A small contrastive image-text model, trained from scratch: encoder moe soft, 6600 steps.
Rows from expert 1 of block 8 of the image encoder, named by matrix and row number. Rows with one number belong to one neuron. Each number is 500 + 25 x the weight over its row's rms, rounded and kept within 0 to 999. All counts start at 0. Numbers have three digits each. After the name is the row's rms in percent of the matrix's.
# up: expert up (encoder.blocks.8.mlp.up, 8x320x320), inputs 0-63
# down: expert down (encoder.blocks.8.mlp.down, 8x320x320, transposed), outputs 0-63
up.130 039:502549524501498558499506428467494500457558497500498501512502501499498474499504502492516432500468516500448583501500447498499498492498505506476500497466443494470562500500479463498502463499501520
up.131 032:503532500501500501497515494499496445500500499500468501501468532500500499499501466494506504500497515499496514501500503440498495473500497504500523494497503500498510500502500499500484451461503496
up.132 040:456497491538497477502490507483506503482497510499535515523495492501503504497493490507486498510503487502452484459502479459513503654500498493499502507491498498463498500564500501518500451481496510
up.133 038:500500538430500492453498516500500495498497490500453506475506504498495500552502501516501570500500498500489493499533500500500502512497501501500503498500499472524523500490500501497500500499499505
up.134 122:501508527500484505504451473491551483482526521482533505521509508488421510501507538467514515500524511452471459473500506500522501556494505510545512496504497539496510501567489484515510486527488477
up.135 036:500499500469517414519499463494493499500512484500500504506429486497534582492500501492501506501497508500504502478502502486495510487497416514451501513498471503497503505503498528500500498494500544
up.136 274:526490477509506497484514496487494544499499485495493494474469500493534484485497484489477493509521472520537523496485535511506476464509479504496506490524505466514509517470535511474455518501522508
up.137 035:499500499536491497500499481500500513501499497499499503527504448499497470508499500485423502450499502508499463505502504472474461499501498543502516483499503503500610500499500508507526500496502499
up.138 042:459499502469500526497518508495476520499503504498482483502438503491496499499503510513505502520493516500536561505498523501500504464501497505503500492500499501495503501509515495479436461500502490
up.139 098:496500506500497522491466460500499473498506560470550516522524516495442501526503534502513530477487557479475500509505495504513498495503501529501503455492503536490504531513498500547505486493493481
up.140 092:501504511523498522451500473456498483488507512510505513536518528497436480502506541505519522500492542481459550507498502501498499515488498528511521489501496529469533500537500492502507485478471481
up.141 047:504500500535494506499505471500495499500502550422514501533491531500413501449479550483504512496488506439476519467500502496502492461501493507501493510501504517488501550522504474516518497510505487
up.142 038:497499494573500484503492504444506502502499572551502485501498499501500514501507496500492509500505490500502424498502500495502501647499503492502507536500500501503504500497501501503498502388497502
up.143 148:506494503512484527464486462479509494483535545487507484546506508496435490506505565466511517496498541461467508488487502498513478523512493524535493495494497528465510513558498463542514473507498446
up.144 124:524514489477489479513474497510487474522506501500509512512515499501499484525498499534494525529489505495486574520493497480478493561515508488500486461487504529473451498463527466478504507490524498
up.145 069:497517504499509460481477503491499521497448468492481545539525517493496497496505469549506537501504487504485471509512504500462504563517496503501506511489513552502496501470489485516479483489464515
up.146 034:503501500473437500500500506500500500500543498500527500498503500500501522497540581511526502500501502469500458499500502500500500501502500499499525494482500498511499500495502499494492500500502501
up.147 112:486478492504495522542480528505487517554492559448499484506505508546514515537465528506500498463498525440543498500491475502530483489597502498490431497500512507458472505502495495550494502560524478
up.148 043:502555482493501503432468467499528504503554478495503499500441512495524491499548443489501503452501501501530491502500514505499496470502499503451502491500502501506502502499501468492498491496499499
up.149 120:417479470490497499503448499506548505513494536474506504508499501501467515508479522488494506455537494496504408492503508520505480553505489492535500489501498535507499499504518507560491499506475470
up.150 183:498508512443474480524458502547578505497526503466534499476492493493498515518512505476500494484530452496514450471511514510531490539498518478507501484528502492560487497471516505481485517505497508
up.151 163:495497501509489525503456472501528510495530532486520502531489499496446499515489548463504523490512498475482450477505502514521477553532500504543502479505495523468520525534497483550511483513491456
up.152 050:504525472499522480439501494500499523500501483500498509497576501500487506500505503479502507500514501498500554497499505478471492501494416508500498496504529500500526483504501497500500538504488498
up.153 088:505498499502512522466528474486501507498497478489505491498492531455495495484503507462493510503516500514500510510498528519504481437507445517508511481501523500508516506482517523481459517498501490
up.154 114:537498499489494553516551528506428508510495511498485476488500487521555500506500509538510475498465535507515550518485463495520520417505556478477467513491483471490464494487477519489516508503526533
up.155 035:439500500500486537499504419500499501500500579572496501500562501499503500482509500498500558500588500500501526480500503500487461500500460511532482501500490423521501526500476498500500499540550498
up.156 057:497424501498575502448497500500516460500481515496477502522510605499509514504499501500502511459563516521525487503500501568489500498526488500560500467500537545503498500499501503509498522499415437
up.157 154:498498501511470511543544518493452512511499499500485453478490454509559489491499502509505459503471524524521523498482476494532537433485514500467493513500482473492478507490475515493534503505537522
up.158 047:494501499495502472487477506491505495501498497473502535506501504501495518504496459507497499508513484461494430499506497505498508587514508490499506498470499506506498499494502509498498501495493519
up.159 032:499565500499463495500496499479523499500500464499504504500470503448496500511512499454501501486499473500484499501501447458500501575500502501469502498513556502575502500481500502475500501504499504
up.160 060:545504499491461468500491468457498482499491499502532537503504501524505491506501485500487523484499487504495537506506500486473546551520497506497466495494503495491457501472497489504502489478507499
up.161 169:508490504502512503488519495490493568502501475497510513488463511458542483470519498464494499507510492516524507497500536508517465452506481489499520484501512470526522519478515522460453527481505521
up.162 038:500467498514500493500542513501499502501500551500481502502500501500500500517499499499497501535540562500502493501501501499499498512501498467500499506499530500431503500545423498503500499499501472
up.163 039:485493499500501473478490445425547495497498567498504500498500500502463510506462498505498515497502498500501437499501497503503512527506505492499500499501500540504511500512502504529489502445481501
up.164 034:500500500509500501534500500500500500500544436500498484511501503500500585500495500435500502500501500500500500480500522500499500482500530500495503417470495503500542500492500499500500546500585499
up.165 059:501534462477505503499460503500483491500499498504509510474504497545503495528497514526500512504492500501494542504500485493490522521500531503491506492498499517482499500495499492504508492490499505
up.166 035:499500489500516499501499496603561500503535565607501500499499499500500498501500499506499512498504502514444483497501500500501503511499491522500500502458456500503499500499549499499500500503484486
up.167 051:517500505502497503500502511500485497541504467502475505494503496508474506543508457552508500502497549426497546499454501494494499490463499477498497499498525502495462500481484482477504496500499501
up.168 038:501480517521500500499500498593497501517474500500493500486492501489562483497500500398500491501497480500455504502500485500499497493502498553500500499430542500496503500492500496454500499498496499
up.169 211:492486498515493516474469468492518511491517533487503496537500506499441502500502543470494518488508516471500473492497500516513473540516492516565486492502500539482517524545497475536512480542504447
up.170 150:496555502482500527502467503500503438483497520499523494511523510498440499522497507519520523512482517480428515509503495503491528566519516500500534441492470553490497492496495499488524494490485502
up.171 038:502513500500460500500502377473499426472477505501501500498497497500440500500501532502499500500501502500501512498494501499500512502499526512495471500482500499500491500503436534499501500502501499
up.172 130:501502498489511444503478503499501474516505463516498543508511508492513471489501472511496503514514485514487504525516511481467505574487490485502509518490511505507487498444492473500506485487494521
up.173 033:555516481499500501500500471500495545500500501464500498498498499500517498583500500509500499498500496500433497498500526501471501503499502497500489498501498501502499500500530501498500473501489500
up.174 072:509499488500524509488506490471496504499501455491513488468468504498506498500491490465497535502526498505535509500498533518534453458509498507509510468513504502511506504496516516484461547488501499
up.175 139:515494514508474520480498461481500500474515537510498499579502506492458480500505528470511528506497525478466516496490504500520516506498495548519527495503465511469533502543499480512523466517494474
up.176 230:498540517477497503504467509512534439470502520499518500500518497507437491533500522518522506520474499500416502490507492502503542554490525495503532449504477517503498475497503497482516493488478506
up.177 033:502587500501500489469500499500508500499518514461505506500498497513502442497493499500500601502499495472499634499500500499500499522498488502528501401499497451497502500502500466511502498500416508
up.178 038:499500501500500502492507500536538499507500463500508498518500501500495500484500476470482500490496500551496499500440500465504495423486501503500504486500498501541502500500501551496500501497499501
up.179 071:507505496502499496497495490512478483501526551501521505501507499502501493532495495553471509512473507501478565513498495494488508528536531504490502467490500497466496493481500496501501496489506505
up.180 034:477500500500500501486502500500567499466552499501504500492500499500500500499500500469500500520468502500500510492411537500499500371511419501482519499500500499514498500500500495498500495500501501
up.181 139:501500515494500531518535516514449476503458493525484499493515489550538529531479503570530487486468544505509534511485456479467516429492511499457467512490499487510467494498469504509516526504519504
up.182 109:533497517500507499504521477476505528496528471515512521504469517450493494470516502438505512478520468508496503494517557508507464471468480519511526484526504501548521508499507503474495506487507512
up.183 036:500546500500522546475536504410501500500500503528536499501502549500497501488387501485501571500516482502557498501494502501501499461516500545501518498500532502482500500498501530502524500499500496
up.184 046:493500500499499469498498489519568505498489480425503489496499508463500500501503505476498502501568497501563502497500516505504492481505504511504544476538520501506517504465510505475485504496503496
up.185 030:501560502497500467548502483500505499499499506501530495496529522479501507505500500502500546500501500500499505452500500500500455456524502500468500498501499499504488499499444500493500501501521502
up.186 146:474470488499501554510531508506485519534480537482463465495513490537514522516497529518500485451488534487534504499490470511505502415542518493482457518503502503494473514505477531513483530532506440
up.187 040:501500499533509539427500500500492493501517589500500502500500500500503500497500503468499501527501500486503503461500501499498499566500507500504499506500502502499485529505500468595500499597432501
up.188 078:510481502516525451466504512481489500489493446499481545495503518485513485465504489490501502508519510529523492512501547491496489491415473478512511511469523502557531505504493466479474480494492535
up.189 027:504500500501500500483502501499495426500565498501482501501523499500502497497501500514500500501498500500485520501443501499499499480500574503496500500499500497497502520501500498500548499500474500
up.190 029:590500511533501481490505495498498500500500499559449501504487510499497470500515473495500506500498504500498468507501488555495460492505465508501500539453481505498504486500480500505498500500500495
up.191 088:502470500482504465483499499524489505501500433501511526498532522468544499453513443474502509487490494528544473552531516500465466417500458515489506511495542497509499523443490528500489501469502531
up.192 103:502521500497476502496451501503492473502496549473555494502544506503462502529496508515506514501484563478469536514499489498490519510517527504486502418491505506479480497485501497503505496496506456
up.193 049:503500500426500499507474499555487498500487504525505500498500501499507500554518504502499504509504500489492579500499501451472498501506517502497500475500518498490470489451548464498499532497570499
up.194 043:522500499501502499499539500465479493500505498501556501500503500500492499541500499502499501500500506509454565466593501493499499500428498501534498500473501515499465508499485459497534465503502501
up.195 035:495499499500585517500499499500454564527456396499500495514485500500499500500500470488500500520500463500502497499500501501502498505502482488501504500500500452500506500502500498501499500500500497
up.196 104:514504548502494504503532496496483487482517461514496508506460495478489459471519477476516496521489497507457534481503510500509507443443489519499535491485441461494533504518437505423509487459500539
up.197 037:499504499471518500500495498500503500500500499499496500501425541452495500500513502535487501501498498500498495500500533502501499529503473503501504493500500585500504500500501497493498500482500493
up.198 050:476500538501506529502499483486481498499510498502482515501511504504504499499449502587509529499495524499499548510500493454485507487505500509497499503499500528494501482478488493501476538499503506
up.199 136:504504505494523474501484520525496494505499479508500539510539520498502497495486498532488516507499488518487511513536499491450531558512491501502494512492515540496486500463491456517479479496484501
up.200 132:499494503530514539475502491486481485477498548494510492532527525497448484500501540500535511515469567487427525527495503507500497474513498537509510488495491533446507491544488497523519485502487455
up.201 221:480491493504538477471515520469478489502459465507454540513519542498518497488477465535473526504529490533494450539520536508428514513502461500519504523479523530524512492489498492500485497497452498
up.202 062:507500507464477508487550477496496500457539479497502517507465485476505512475515510460508514499518513518502481448528624473510484468470485528491515506528529507500523501503463497499499493507503492
up.203 110:481466471501529498462481498475514491503473490491478519509518597497511501500481492491484534495514511498502458544502534545443491506542485500549500490499566528502499501498507513511472500481469466
up.204 032:498500500560530486515333501501505500500495541499503531500501503446499522502500500462499566410500499486500475496502551501500500513417502498500500499500502502544499500488501502511462524498500500
up.205 043:498500575501498523500500491484499450498500500501486502514501500454419519499525505462500451473476498499417508492500496499506498519495471512534563530502500499499479500522501491500500499500501503
up.206 035:481500500500503531500504527506496415510497499500569499500500498522503500538537499502582515500500501500499513500499453579525500495504499500480500533500500428500496500500455499498501500501490501
up.207 086:487490496495510446490504494495515504499501433510508499500465512473505460448518497448498507501512493529500512495531545510498456477478433534521561480490503497505543502496500508449476501486501525
up.208 033:500500500500500501424496568500503498572488434506506500501504655500494570500500500499497530500498502548483450462537501501499517499500485502513521497500500503500500500500500503475479500492500546
up.209 106:503498498497508521482507473485510516500501482489497499483460517476529497493501491445496506500532499507526506501496543523503472446508483510506500483510509494518500509444521521473467534484507512
up.210 217:502519502496460539502451502529496475491504536469550484502507495517454498537496524520507502506456538449466535494486452499516521510512533498488511439492489507476473491505516493498529490497506481
up.211 039:476501501494496500500501501509501501467501500485513479425503496500502544515502515482538498476501493500493516532500501470504500500500505493469500495505500487506486500464502460489459542501502502
up.212 057:497501502496501456483464499502510496499490464506497533457508520497495499492500493498500514518516477505493463503513516495488502598491499497504507507500532517508459500480497466504467496470492509
up.213 134:510508494503492490503471510510484501508480492507464523509515512520511498518499492555502513509499494504499537522509489491468501550532496499513480506494540517491467500470495471510492497497506483
up.214 142:499497503514518535480500474481505475477501568491507492521505514491429504501502533477521519498493548460446516508496492505501489484527496527518503484461474512468516510577500496520507465501488463
up.215 117:501487486530486516473495467486524509498516550486513502531514510498450530488497531440498517492501521479495477496500500501502468547516490523552496501505503559458509520553495476546506491506501457
up.216 084:497500506481539453501472495481485484496502488501488548518521532492495495488506460558506515506505488505480522553524510492461497558514494505505516510475534521502508501458500483525472487492469513
up.217 161:502507513497508522523536512514452485520478493510464498492508480539531517503478488552520486471489538504510520553495463485467519418487513493459479524487502490502469501487472516505523498508512508
up.218 036:502500501500469508500438424499560530500508556501498500499536499477470500457503501499502599500500501500500513498468501499540500507534499545500471500504501499500499500500500515497501500501515561
up.219 066:501502505465456506507484492533538516518558500454561496480488491500517528508554500488536511496517480500506479466508504502515481521500519491513499489516495522563491499479514500485498507450499507
up.220 033:500500500499500519573509500500502415500500501499500499522492500500499501519500561458531500500532500500545497500538500500501501482500529499500500429500500550515499500500454501500500497500500500
up.221 075:501499501504496579495465457513495498583527545490572505521517514497434514496502525462508522485487543462490500504527501498484423549509496537526499486498509540489498537531500458531504493498500484
up.222 060:471500496498514472500481501502503498502478506482499522511502535500494513501498493502500509487502503501478428573532524502474503526529504498535440506469564550503480500495499503524499496487474505
up.223 047:503500485501508497495501490498497500497513496531492472504503488499413498495501487497500505502483554547450495500500501481499499513499495518507542500494500539445519500566500491554560456500500496
up.224 029:500520554580500526390510498500500538500499501489500503500501500500499540481498500500500500500500500500546542500565500500445500496500500500500500498463501501540438500500496500500604516500500500
up.225 095:509496498501506506496508490485501510499501429503504484488477519480512476484502484456458504502532500510512505518496551522502479446507477509503520480512503497517535512492514516474479506488517501
up.226 050:498464477483577476431485499477506497499501474499491542487506518496495468515514493499500510502496486527489475504554528556465501565497501501501506499474506527503499500467503500455497528505467510
up.227 117:508524514523486509495493456492514488480548547506485501519499501488414499506510539449513509509524513485468512473499507493530487536481500531546511497511469508466526505573499452502522450511499471
down.130 046:489500500500503503498511415537504498500506500497501501502500413498494501500498497487502504487493504499494472500479502466503500496498510503500501519498475507546510503503500496506500493434564498
down.131 034:498500499500500501532504498501494500446500499494501495500501452500494502519479501495505503471500503498499499490518501504520498390393507501501499575486455504498499550501503497505500514497500513
down.132 042:510501495496555459512508506494477496503488497509490511479495513449493521492485489509551479495552487515494487502494512511502502492500500501500521555488513483502492498489549533481489505502468504
down.133 035:500500506484498441483462518501507501501488500492521501499456493498500505506500502500502497503526501504506465514500498446512501527490494462554501481448523561504497501500493426502502501502500503
down.134 110:499501502477499504512506484483507496499481494569564514517508502496497497491510499510514494481460480513491498486501495495529499473490552524459518503473454494490506503509496559501500465479502512
down.135 043:490499499500528501499572499500489493500500500485502500498499508499498502499497499500498500463572534500499532585490501503500500507451503509500500497496501508500570502501475497504476500498523500
down.136 266:501529486481480472476537519516518514509506516493483458446470496523500462511516491517497503479493498468531569483496487515507501530538528464466473523538481492502486482496525482475513507525506500
down.137 035:493500495500503499497523584494473560500499457501508432287517488519496503488497491496514502490558501464497503500500499489499500463504504559481499503532463505515499500502505500444498500509496498
down.138 054:489512498517468447442495500501517490499552503493491500524501505499517476502517505499495499499474512473534543491542556476500496528548502500480497510539499507484482492509431489529507472499501502
down.139 097:497538518463492526517503487502513468479492525572540533532492508496449538572447462518508508471498504473474474485507483496499500516494560505497506473482499511492489497509506507509508483477502494
down.140 080:486501507464475507552512494500500514498499498487534503536503488501463506507497489495510480470497507490481479436498482490506504500496544514494497512490447503488500520511490482521511481544505496
down.141 049:493502495498517535502518507493500496499508480512536511506511510470494496524502498498507464525411510493477495475501521492494499464479500501488517514501532494497501498509495493507525495453499548
down.142 045:594501461400502495517507466498481486501493499510529524490513488505538493496502494508501501503506511502499512500499513506478500478503505500500500481447499498498499497497453512486497502505499512
down.143 123:501502517494487525521495496491498489485524506545568506518511484498481508497500481492511491509453515497462484483504489456536521448455509518472514510473480484489506505518475509509515470469502504
down.144 120:534525512479496475513473495536529501507468493457492509491531524497516549521497493506499500465554500503522443498513529502496509556539513451508501491518541539526470508475488483513502509495487491
down.145 070:509501526485464528483444496480512496490473499469474501494500506442504533509527505493503494499562492492509443494495530500505505553485499471521454492507512500538480501466496498491504533529492501
down.146 040:500510497500493503456519501493535499500499501498532494500473482501500487522500502502502542501494469501515492462480498552503461498500580497418497547504500499500495500499508512529500482507502497
down.147 139:535499501500507478466492498486492494473488458561499558518515514496504488485531480505501501509452511511486537494506510459451503516470467504478507523499504495501484482507485502479535488451493517
down.148 046:492499500502487501499496499504506543508504517489507458437501453524495488515525503498501462494511558495515498501500496502508500484506526473496494503505498501499489501502501501507502500513503498
down.149 127:524494511491486529500482487485497510475497468493530515519492499470517497491516505465496502527487513520506492488493529490515489462460499512487523510497491453528492493499493514481487498488507497
down.150 171:497486498495468531518416498506499528502482504489547500505508484507513521525511534511476482519455500510535464484476492481504490467507503499485485507506488484498475498497494569518484513518515480
down.151 162:508486526483498513515471488481477475498489497555570534533499483484503515484503489494509492525485502521494477467498504487522498462472506519466522502473476447503517493502492553478500485460512520
down.152 059:470437503499496511514510499501502505500509500501442492500501492500469538509488500456504501490478506499497411502502562502587502490499568500466499500507487507511494502510499501507463518500501499
down.153 088:493499492497492492487556505504512522509506526485426440496489501510501476531510499500476497492502503490529540500501494506513498530549511479489466523575510513488465497501513471509492507525511484
down.154 138:507517494556524432489500468497476489481502481491474565534516538478500462478507504492505560508452512484494574512545518469428494547490468519504523503515515495494528504509479461533535454464496506
down.155 032:500544500500505499500513500499503500500500477504496500500500505429499498485500450499502501497495500597496499500500447500499500459500500519501502568519501504500502500542500498501500500500499498
down.156 050:501506506498500507499500495498499502500505501491500498499521521464503498501507502469485499538497514499496475500500494441496502498452497483501499508555468499552486497519499508496501524502502501
down.157 194:514521510525531438471501473501467473461524473498474544512516508495494451482515500473506541497462526484477573511541501485450492532497478527502503506529507518493519491508487461502544447481507499
down.158 043:533502503486497510500497505499493498503498500500500498485498487504510504489501497508504497504571493512501432495494497507502490481523500497497476500500492494540373497489526519473490440570490504
down.159 035:532500500499493501500494521501497501500500526473505459499502495480558507509500502448501368507571501500503506491447502499511500498501500500500457453500500585498495500500495506497500502510503514
down.160 052:527498510490503509507477463500534497501477498482500505494503498495486560575496436501498497448513497513501441502501539502507505504496511424506491542499521505511420503501491516509502520550489509
down.161 167:498529492476500464477536510521505504503544528479498448463485481511490458506494486500506504464495499485540574500503487529513501512512534488484481517547480486500492481510511508489511498519504514
down.162 037:573474496414509492497509501478484500500497480590588513495523507494501496491500486503500503495504495484485502499559500503497495503481499501500590498497500515500503558492503498493496500500494500
down.163 040:508508490467478512498496497419493501500504500509501501544526497451600491506514500500508499506497503499463476491495503498498501457501461497497496523505498490597493494473500498458501559506442501
down.164 032:499516543500500454499500500500500436520507501499500500500502502500497519502499460360504502523499501550499554500466500521551500498479501557472482509498501504499500479501487471530500500474499496
down.165 059:521499507496514503489469523549503495502478464542544496492504502492505520500488484512498520460515495499509426529554526504466483502530544500498505477488523514507500514500490498510501498481489501
down.166 039:501527500500498476491498501500494501500498472525524511500515499502502499501502486502501500501435500446533505478492500499499514501445498498517498504448524489500499499530411555499500481499501532
down.167 045:499494507537496490513477499466501512547502484476504502529502497486500506500533502454499513467521476473505463503503582501488446547542482504499506490502530498501502511516506490503504482492505503
down.168 037:498499498475500500500465575502501499500503518490504488500470497467475505503504477500500501498506639500470509500493499501526520499502501497500501499498501502530546578501502520477500500518499499
down.169 193:504489503499491514530486484484487504499520480535573521529514486485497498490507495463494480545443517519475484484504510443522495452455502526471516516482473462494526504510481547497507489438506510
down.170 136:504505501450512483497518502512534488515488499534516497505474520497503527530476467519509510450504465505504452510498500528490512515516547494473512436459523509511460468485531528487481509455498511
down.171 041:496500503499503501545505518500547500500500497496626523509506501497500499499395522497505500441482501508501517485502502500500499516499501500501511498501450530485488502485497522528481475504501487
down.172 112:533500519467476533523465510504514495528478498478492495496523489506525565542500508511510490480600482500520440479488499498529506505481510447514488502511511509523482500487493506493501508533469462
down.173 039:519500500500497500515497500511557537480500501500482412500504496614501478506500502501500373462499500480567502500500499498500500544514499499500499500501500476499498500500531500511501500503502500
down.174 077:497495490487443490492526510513500515514531518477481422481499488514502503504543499500485499492488508466528522497502478503505496505520512476494478516529502495497486502502503497512499501484507495
down.175 121:500499550481506503558506499468485467499524488541519522504511496504475497484491480502551486481497505499475496480509493482529511458448514519493515534477440477491515516519481507519519464494448516
down.176 230:505523484437534493500511508514513490518484496539529499502477517500513528501455463519509516464490462504504463501494500524490498508525546497470538468460520503507476480490528545474476509443490519
down.177 039:498499504518500470504501501500505531501498491495496500499496496499475683500524500500501491500505500491491478502504500500466501540492503500499501499500499497502500501480493506504501499499500503
down.178 040:466500452499486516533490499507502528518504514495510486500499514500522535513500507500486499490515465499508498500500546440523500495500513436499495498504503504498491542501536443502502500514503496
down.179 069:495493506491515494502484507503505495496480476506490538497494512495515542500481495514494500461503472506509454515507501535486498496503520460499505469483537509502459507498492502540475478474494509
down.180 032:498500502554512502500500499500500500500532592495503456501501499478511501520500501499501500522500553474501418450500500488526500498500504546500500498513483500545499501501500500536497528449502500
down.181 153:496485511534502480499473464497501516457505459489473549532526518466516477478516513471461500539462503496501486507517544449478497583498453512517503496513523497501508520498481445538550481464521512
down.182 103:487497497485491490498522502538508504517534525470486446460483475499488490543495498467509498494499469495519511497501492493542510492512560493453491508520470452500489501501502531497501513502540499
down.183 039:476500514500465498499511428542527501417513527502457445506500499501500498501534500500500488498501525499501506500500498474499500513500484500483523507550489500503556500500500495501486500502502500
down.184 049:496497500525488499527492501511533511505503513512463452456461485504500508514549504501499494501503504498540496502501458480500500551520541489496483507504476492500469511500441526549486545523506450
down.185 033:496527468500469503502499500500500537500481524500501406505501497499500509502516502499500500500500463499565481500466443436501528499575570535476538507502459500500465500500497500503486543518518500
down.186 154:521496501529512465480509487487468487458494461542505544531550517471525469484516491518500507554422507495497556497550500436463500535469455500492520529512498474489497492527483474510554488463505509
down.187 040:500500500500502497498518547527499461500482499517510500511500507501497499496501494500502504493501469518456500494500552500498499472435504502501514506500501505561498506504463498501500499504497484
down.188 081:492541494482481535501507463506529505502528509493426438508465513500483515532497500497524530466559509496501512484487513502522502599517527486497462493549514538521489506502530473493495492502500463
down.189 029:499500500500500500542503500500501500500501496488510531500579501498499500428365506498500528499503501500500498500500501523501500473485500500500500493500501501500522500500501477502500500499456500
down.190 034:499499498500501470499499526501500500501519501434506500492451500501499505479497500501486486496510501563499499535500500506492500520502504500497500500497501501500533500500503501502500500500499499
down.191 109:471498493496499546521503504495554526500501536535503453515497486505500513512495502479496491491444510504504430483496488497528504491500550494453492466498463496516480502501506550499488522466499500
down.192 099:494536504472514499502516505521521492506493515513508506501487508491516520533481471506505521432501489504502452507526486544463504523511589496498504478466543526506470498478498497518491497453501517
down.193 046:496500504502513491506477502510499507514483500494455501523507493499563502503514502516495497444507500502627454488473496497424471519499516496500501563501500510503495503499490507521502464493501502
down.194 034:417472444554502506498509497507502472500502498488498551500499504496468500499496493504502504490531499500586474501505494545505498496502508528502515521500503505500501508501431496531501474495500500
down.195 038:499502499501500500500495500419500500480519502497556430500500538500453502502530503500499566500499501500463498543500499483575485502501500500500500541512500501509500464505501501500500483500499484
down.196 102:492509515487505492502539485505500484480542482506521506483513489499436482441497482468533489475498514502449512500514498495513541504464513496493501506508487501507513482505479501461526458493494553
down.197 033:498528500500492501503494500503498504501500505498481445492502490501500507505500554500497496468532501500516492501500496499505500494500503498498494502505500524501496583500497500502497501543502500
down.198 052:497508508500503510464485441499524500459488480480501504502526549517509502498561532495495497479518502508501463458520524499504503612493460539540509511484511499510474506500489479510508478488479493
down.199 147:519516540500494514511460496498524500483471476471481534508534513485502522515533500492498505523551492469497474483496561474509499591480475467536504493551538517524495514488494475497506508508489482
down.200 114:511507525502478535528480493502522493493512512516559514541528490519462538530497508495510501466479511458495480446511488468508499475482517501487499513481492519483493506514467482524523490511500488
down.201 229:509512537499478510505485480485526528469502472475465499504498509480505488494544511463499510524526502488496499461485554472506502587480487476529488501548525523529503503492502452496508508519497491
down.202 058:492496489488528501501511535512514482508567490474502439476505454508481491516497500500534502493519500465502530535503488514534500485498604511465492506528478477498496501550497508477496519518499491
down.203 117:493503547496490508497498482466534515502473482491503478491493505463513485488540492475485487525515509540497469490497570492523499508464498478488505540548496485543521497499502516484494523495499541
down.204 038:393500500505555500511501500551498548500499500503498496445502570489500523505500499505502500501479480500501503501495493501503500481501500500500433526457500500499496499500500533416500502504500499
down.205 044:472520500496469523560520391499500499499503465542504501471501505500498496482500484500510459491499499504499500501507431473500498495505515523500498562485456497495559500501504505484498499499502512
down.206 032:499500501500497500510503508482476500499516522492464500506498506496500492498500500482495501497496501498497498499500503533469500511499501513500495497503500526441502611500500493500491498463502502
down.207 087:495496511476492500498540491508531508508524493486475431458437482504491505508494477499509492483515485498515494492499500564544500503525557470494473507507478491500489502497524534484493513520503498
down.208 038:499500633498453504487491500502498501509501567450505492499501493486581501558500500501501499502590502464502439501500499499544500497500503499498498501615493492451493500461500503500500505504503501
down.209 106:499495491508468478463527510517518516516504521466492448431472513514503460525494494508510513487513514492529532501520490522513492504541541479491461516535494499527479493499509502503494517531509506
down.210 237:493505487478548486489504499505496451511494490542524534514505548499496518505484453522517534456449495503489485533509490524456502507516521522472507484454523524501497489495505523503480499425491515
down.211 042:485500507500494504506487500502499502519502501495500500504503451499472557509500507463425406502446502500520473473465499498505500510505478482500499482504507497499497500471425505509503500501506499
down.212 052:505500504503480522515469502501534501503494497495486491502504491502501517512484504501474492502576501552517479483485498502525501485490508453500474519549530497514468497496512481490499512546495499
down.213 145:529502522502478487504454502507532495486481484487467546514537522494509516513530492505495522530524488500493489484503526467468512589481472478530501508515530531518487503479479461525505510512494501
down.214 120:478503505500488528554474493493508491486521501536544514525511482501479533524502485496511497482452517490458493491490492481513501493464516507478502508457485476487489504533473501516521493487507493
down.215 102:490518506497448512519488459490496496495516498516559508518500507464485496498511499467510500529472530507478485502502500467522520445473518520454543502495474468500503491516478534503507487457507502
down.216 081:507506525515478515519478502497560500503468484483443501505513500490504549506507500500504493506563501515503475494496527496519507539475482449508499496532516482532509504483510503492507511517522471
down.217 197:489498534533488488489474472499512505462506460476495540524525539461510466482549517465488515553472511490496498490534543453475497574498445500529491494525527509528509529494487455510533492473509515
down.218 040:494500500500482503501502500500502563500593500498500484501477501500473503543511501483501501496465505499500467477500486464504500491500521499495499557500391502500444500492461500505491451496501498
down.219 058:455500504499480519513471500524497527498491507493548495506509483503505514581500515507499495508477499474593421499497495480507498485507536487503493498507493493495464500499496556500503502513510515
down.220 034:500500504496496436482488500521499500477503501505572500501430491501500496502500555501500411503494500499501538500541499497500500502572500416500499564506500499499496500500497500500471471503501485
down.221 060:485504509480493513514465430488500496516546502540513500522500503496445502513504501461539494512486512497459473503501500468503502469509554532490535502503495501500499492506490537506513497469509505
down.222 063:534509510484489518505495483476493506502496482478501498508496500389512503491508502477508519504538494507500487501491519502507506462481480436499504504498499500514498503504496506481483514491501507
down.223 043:496499502499514500498516497521501499500501492495497566492507466497459503494497499465503506490508493515482441502519503503502547493474505504502500545490505503478510526555455494509522461511500531
down.224 031:485500500500499538578499500500500500500532500498501468500500500425500531541500574513493500485499499528611498500500500500500500499554497500500502500500500500499500465500500507516576500500501548
down.225 099:477505484492490489474523503512524512513517588492493404477471489515498483514485498508529498487499503485528517497500511521510497524546517455504482508532495476514485501500546502502498509522485489
down.226 049:521516511487471522509453500500505453498427504464504491497552492495501526510530501497503494500650478504504480494518525501519471494529476488527469498532523510510492497471495513488500552537497502
down.227 100:497493518494513490542513498482480484502520487561517514504529448504498495463496451505517471488475504499447499502508495479505516425448509516465511531456476486490511496512473521478509475475480525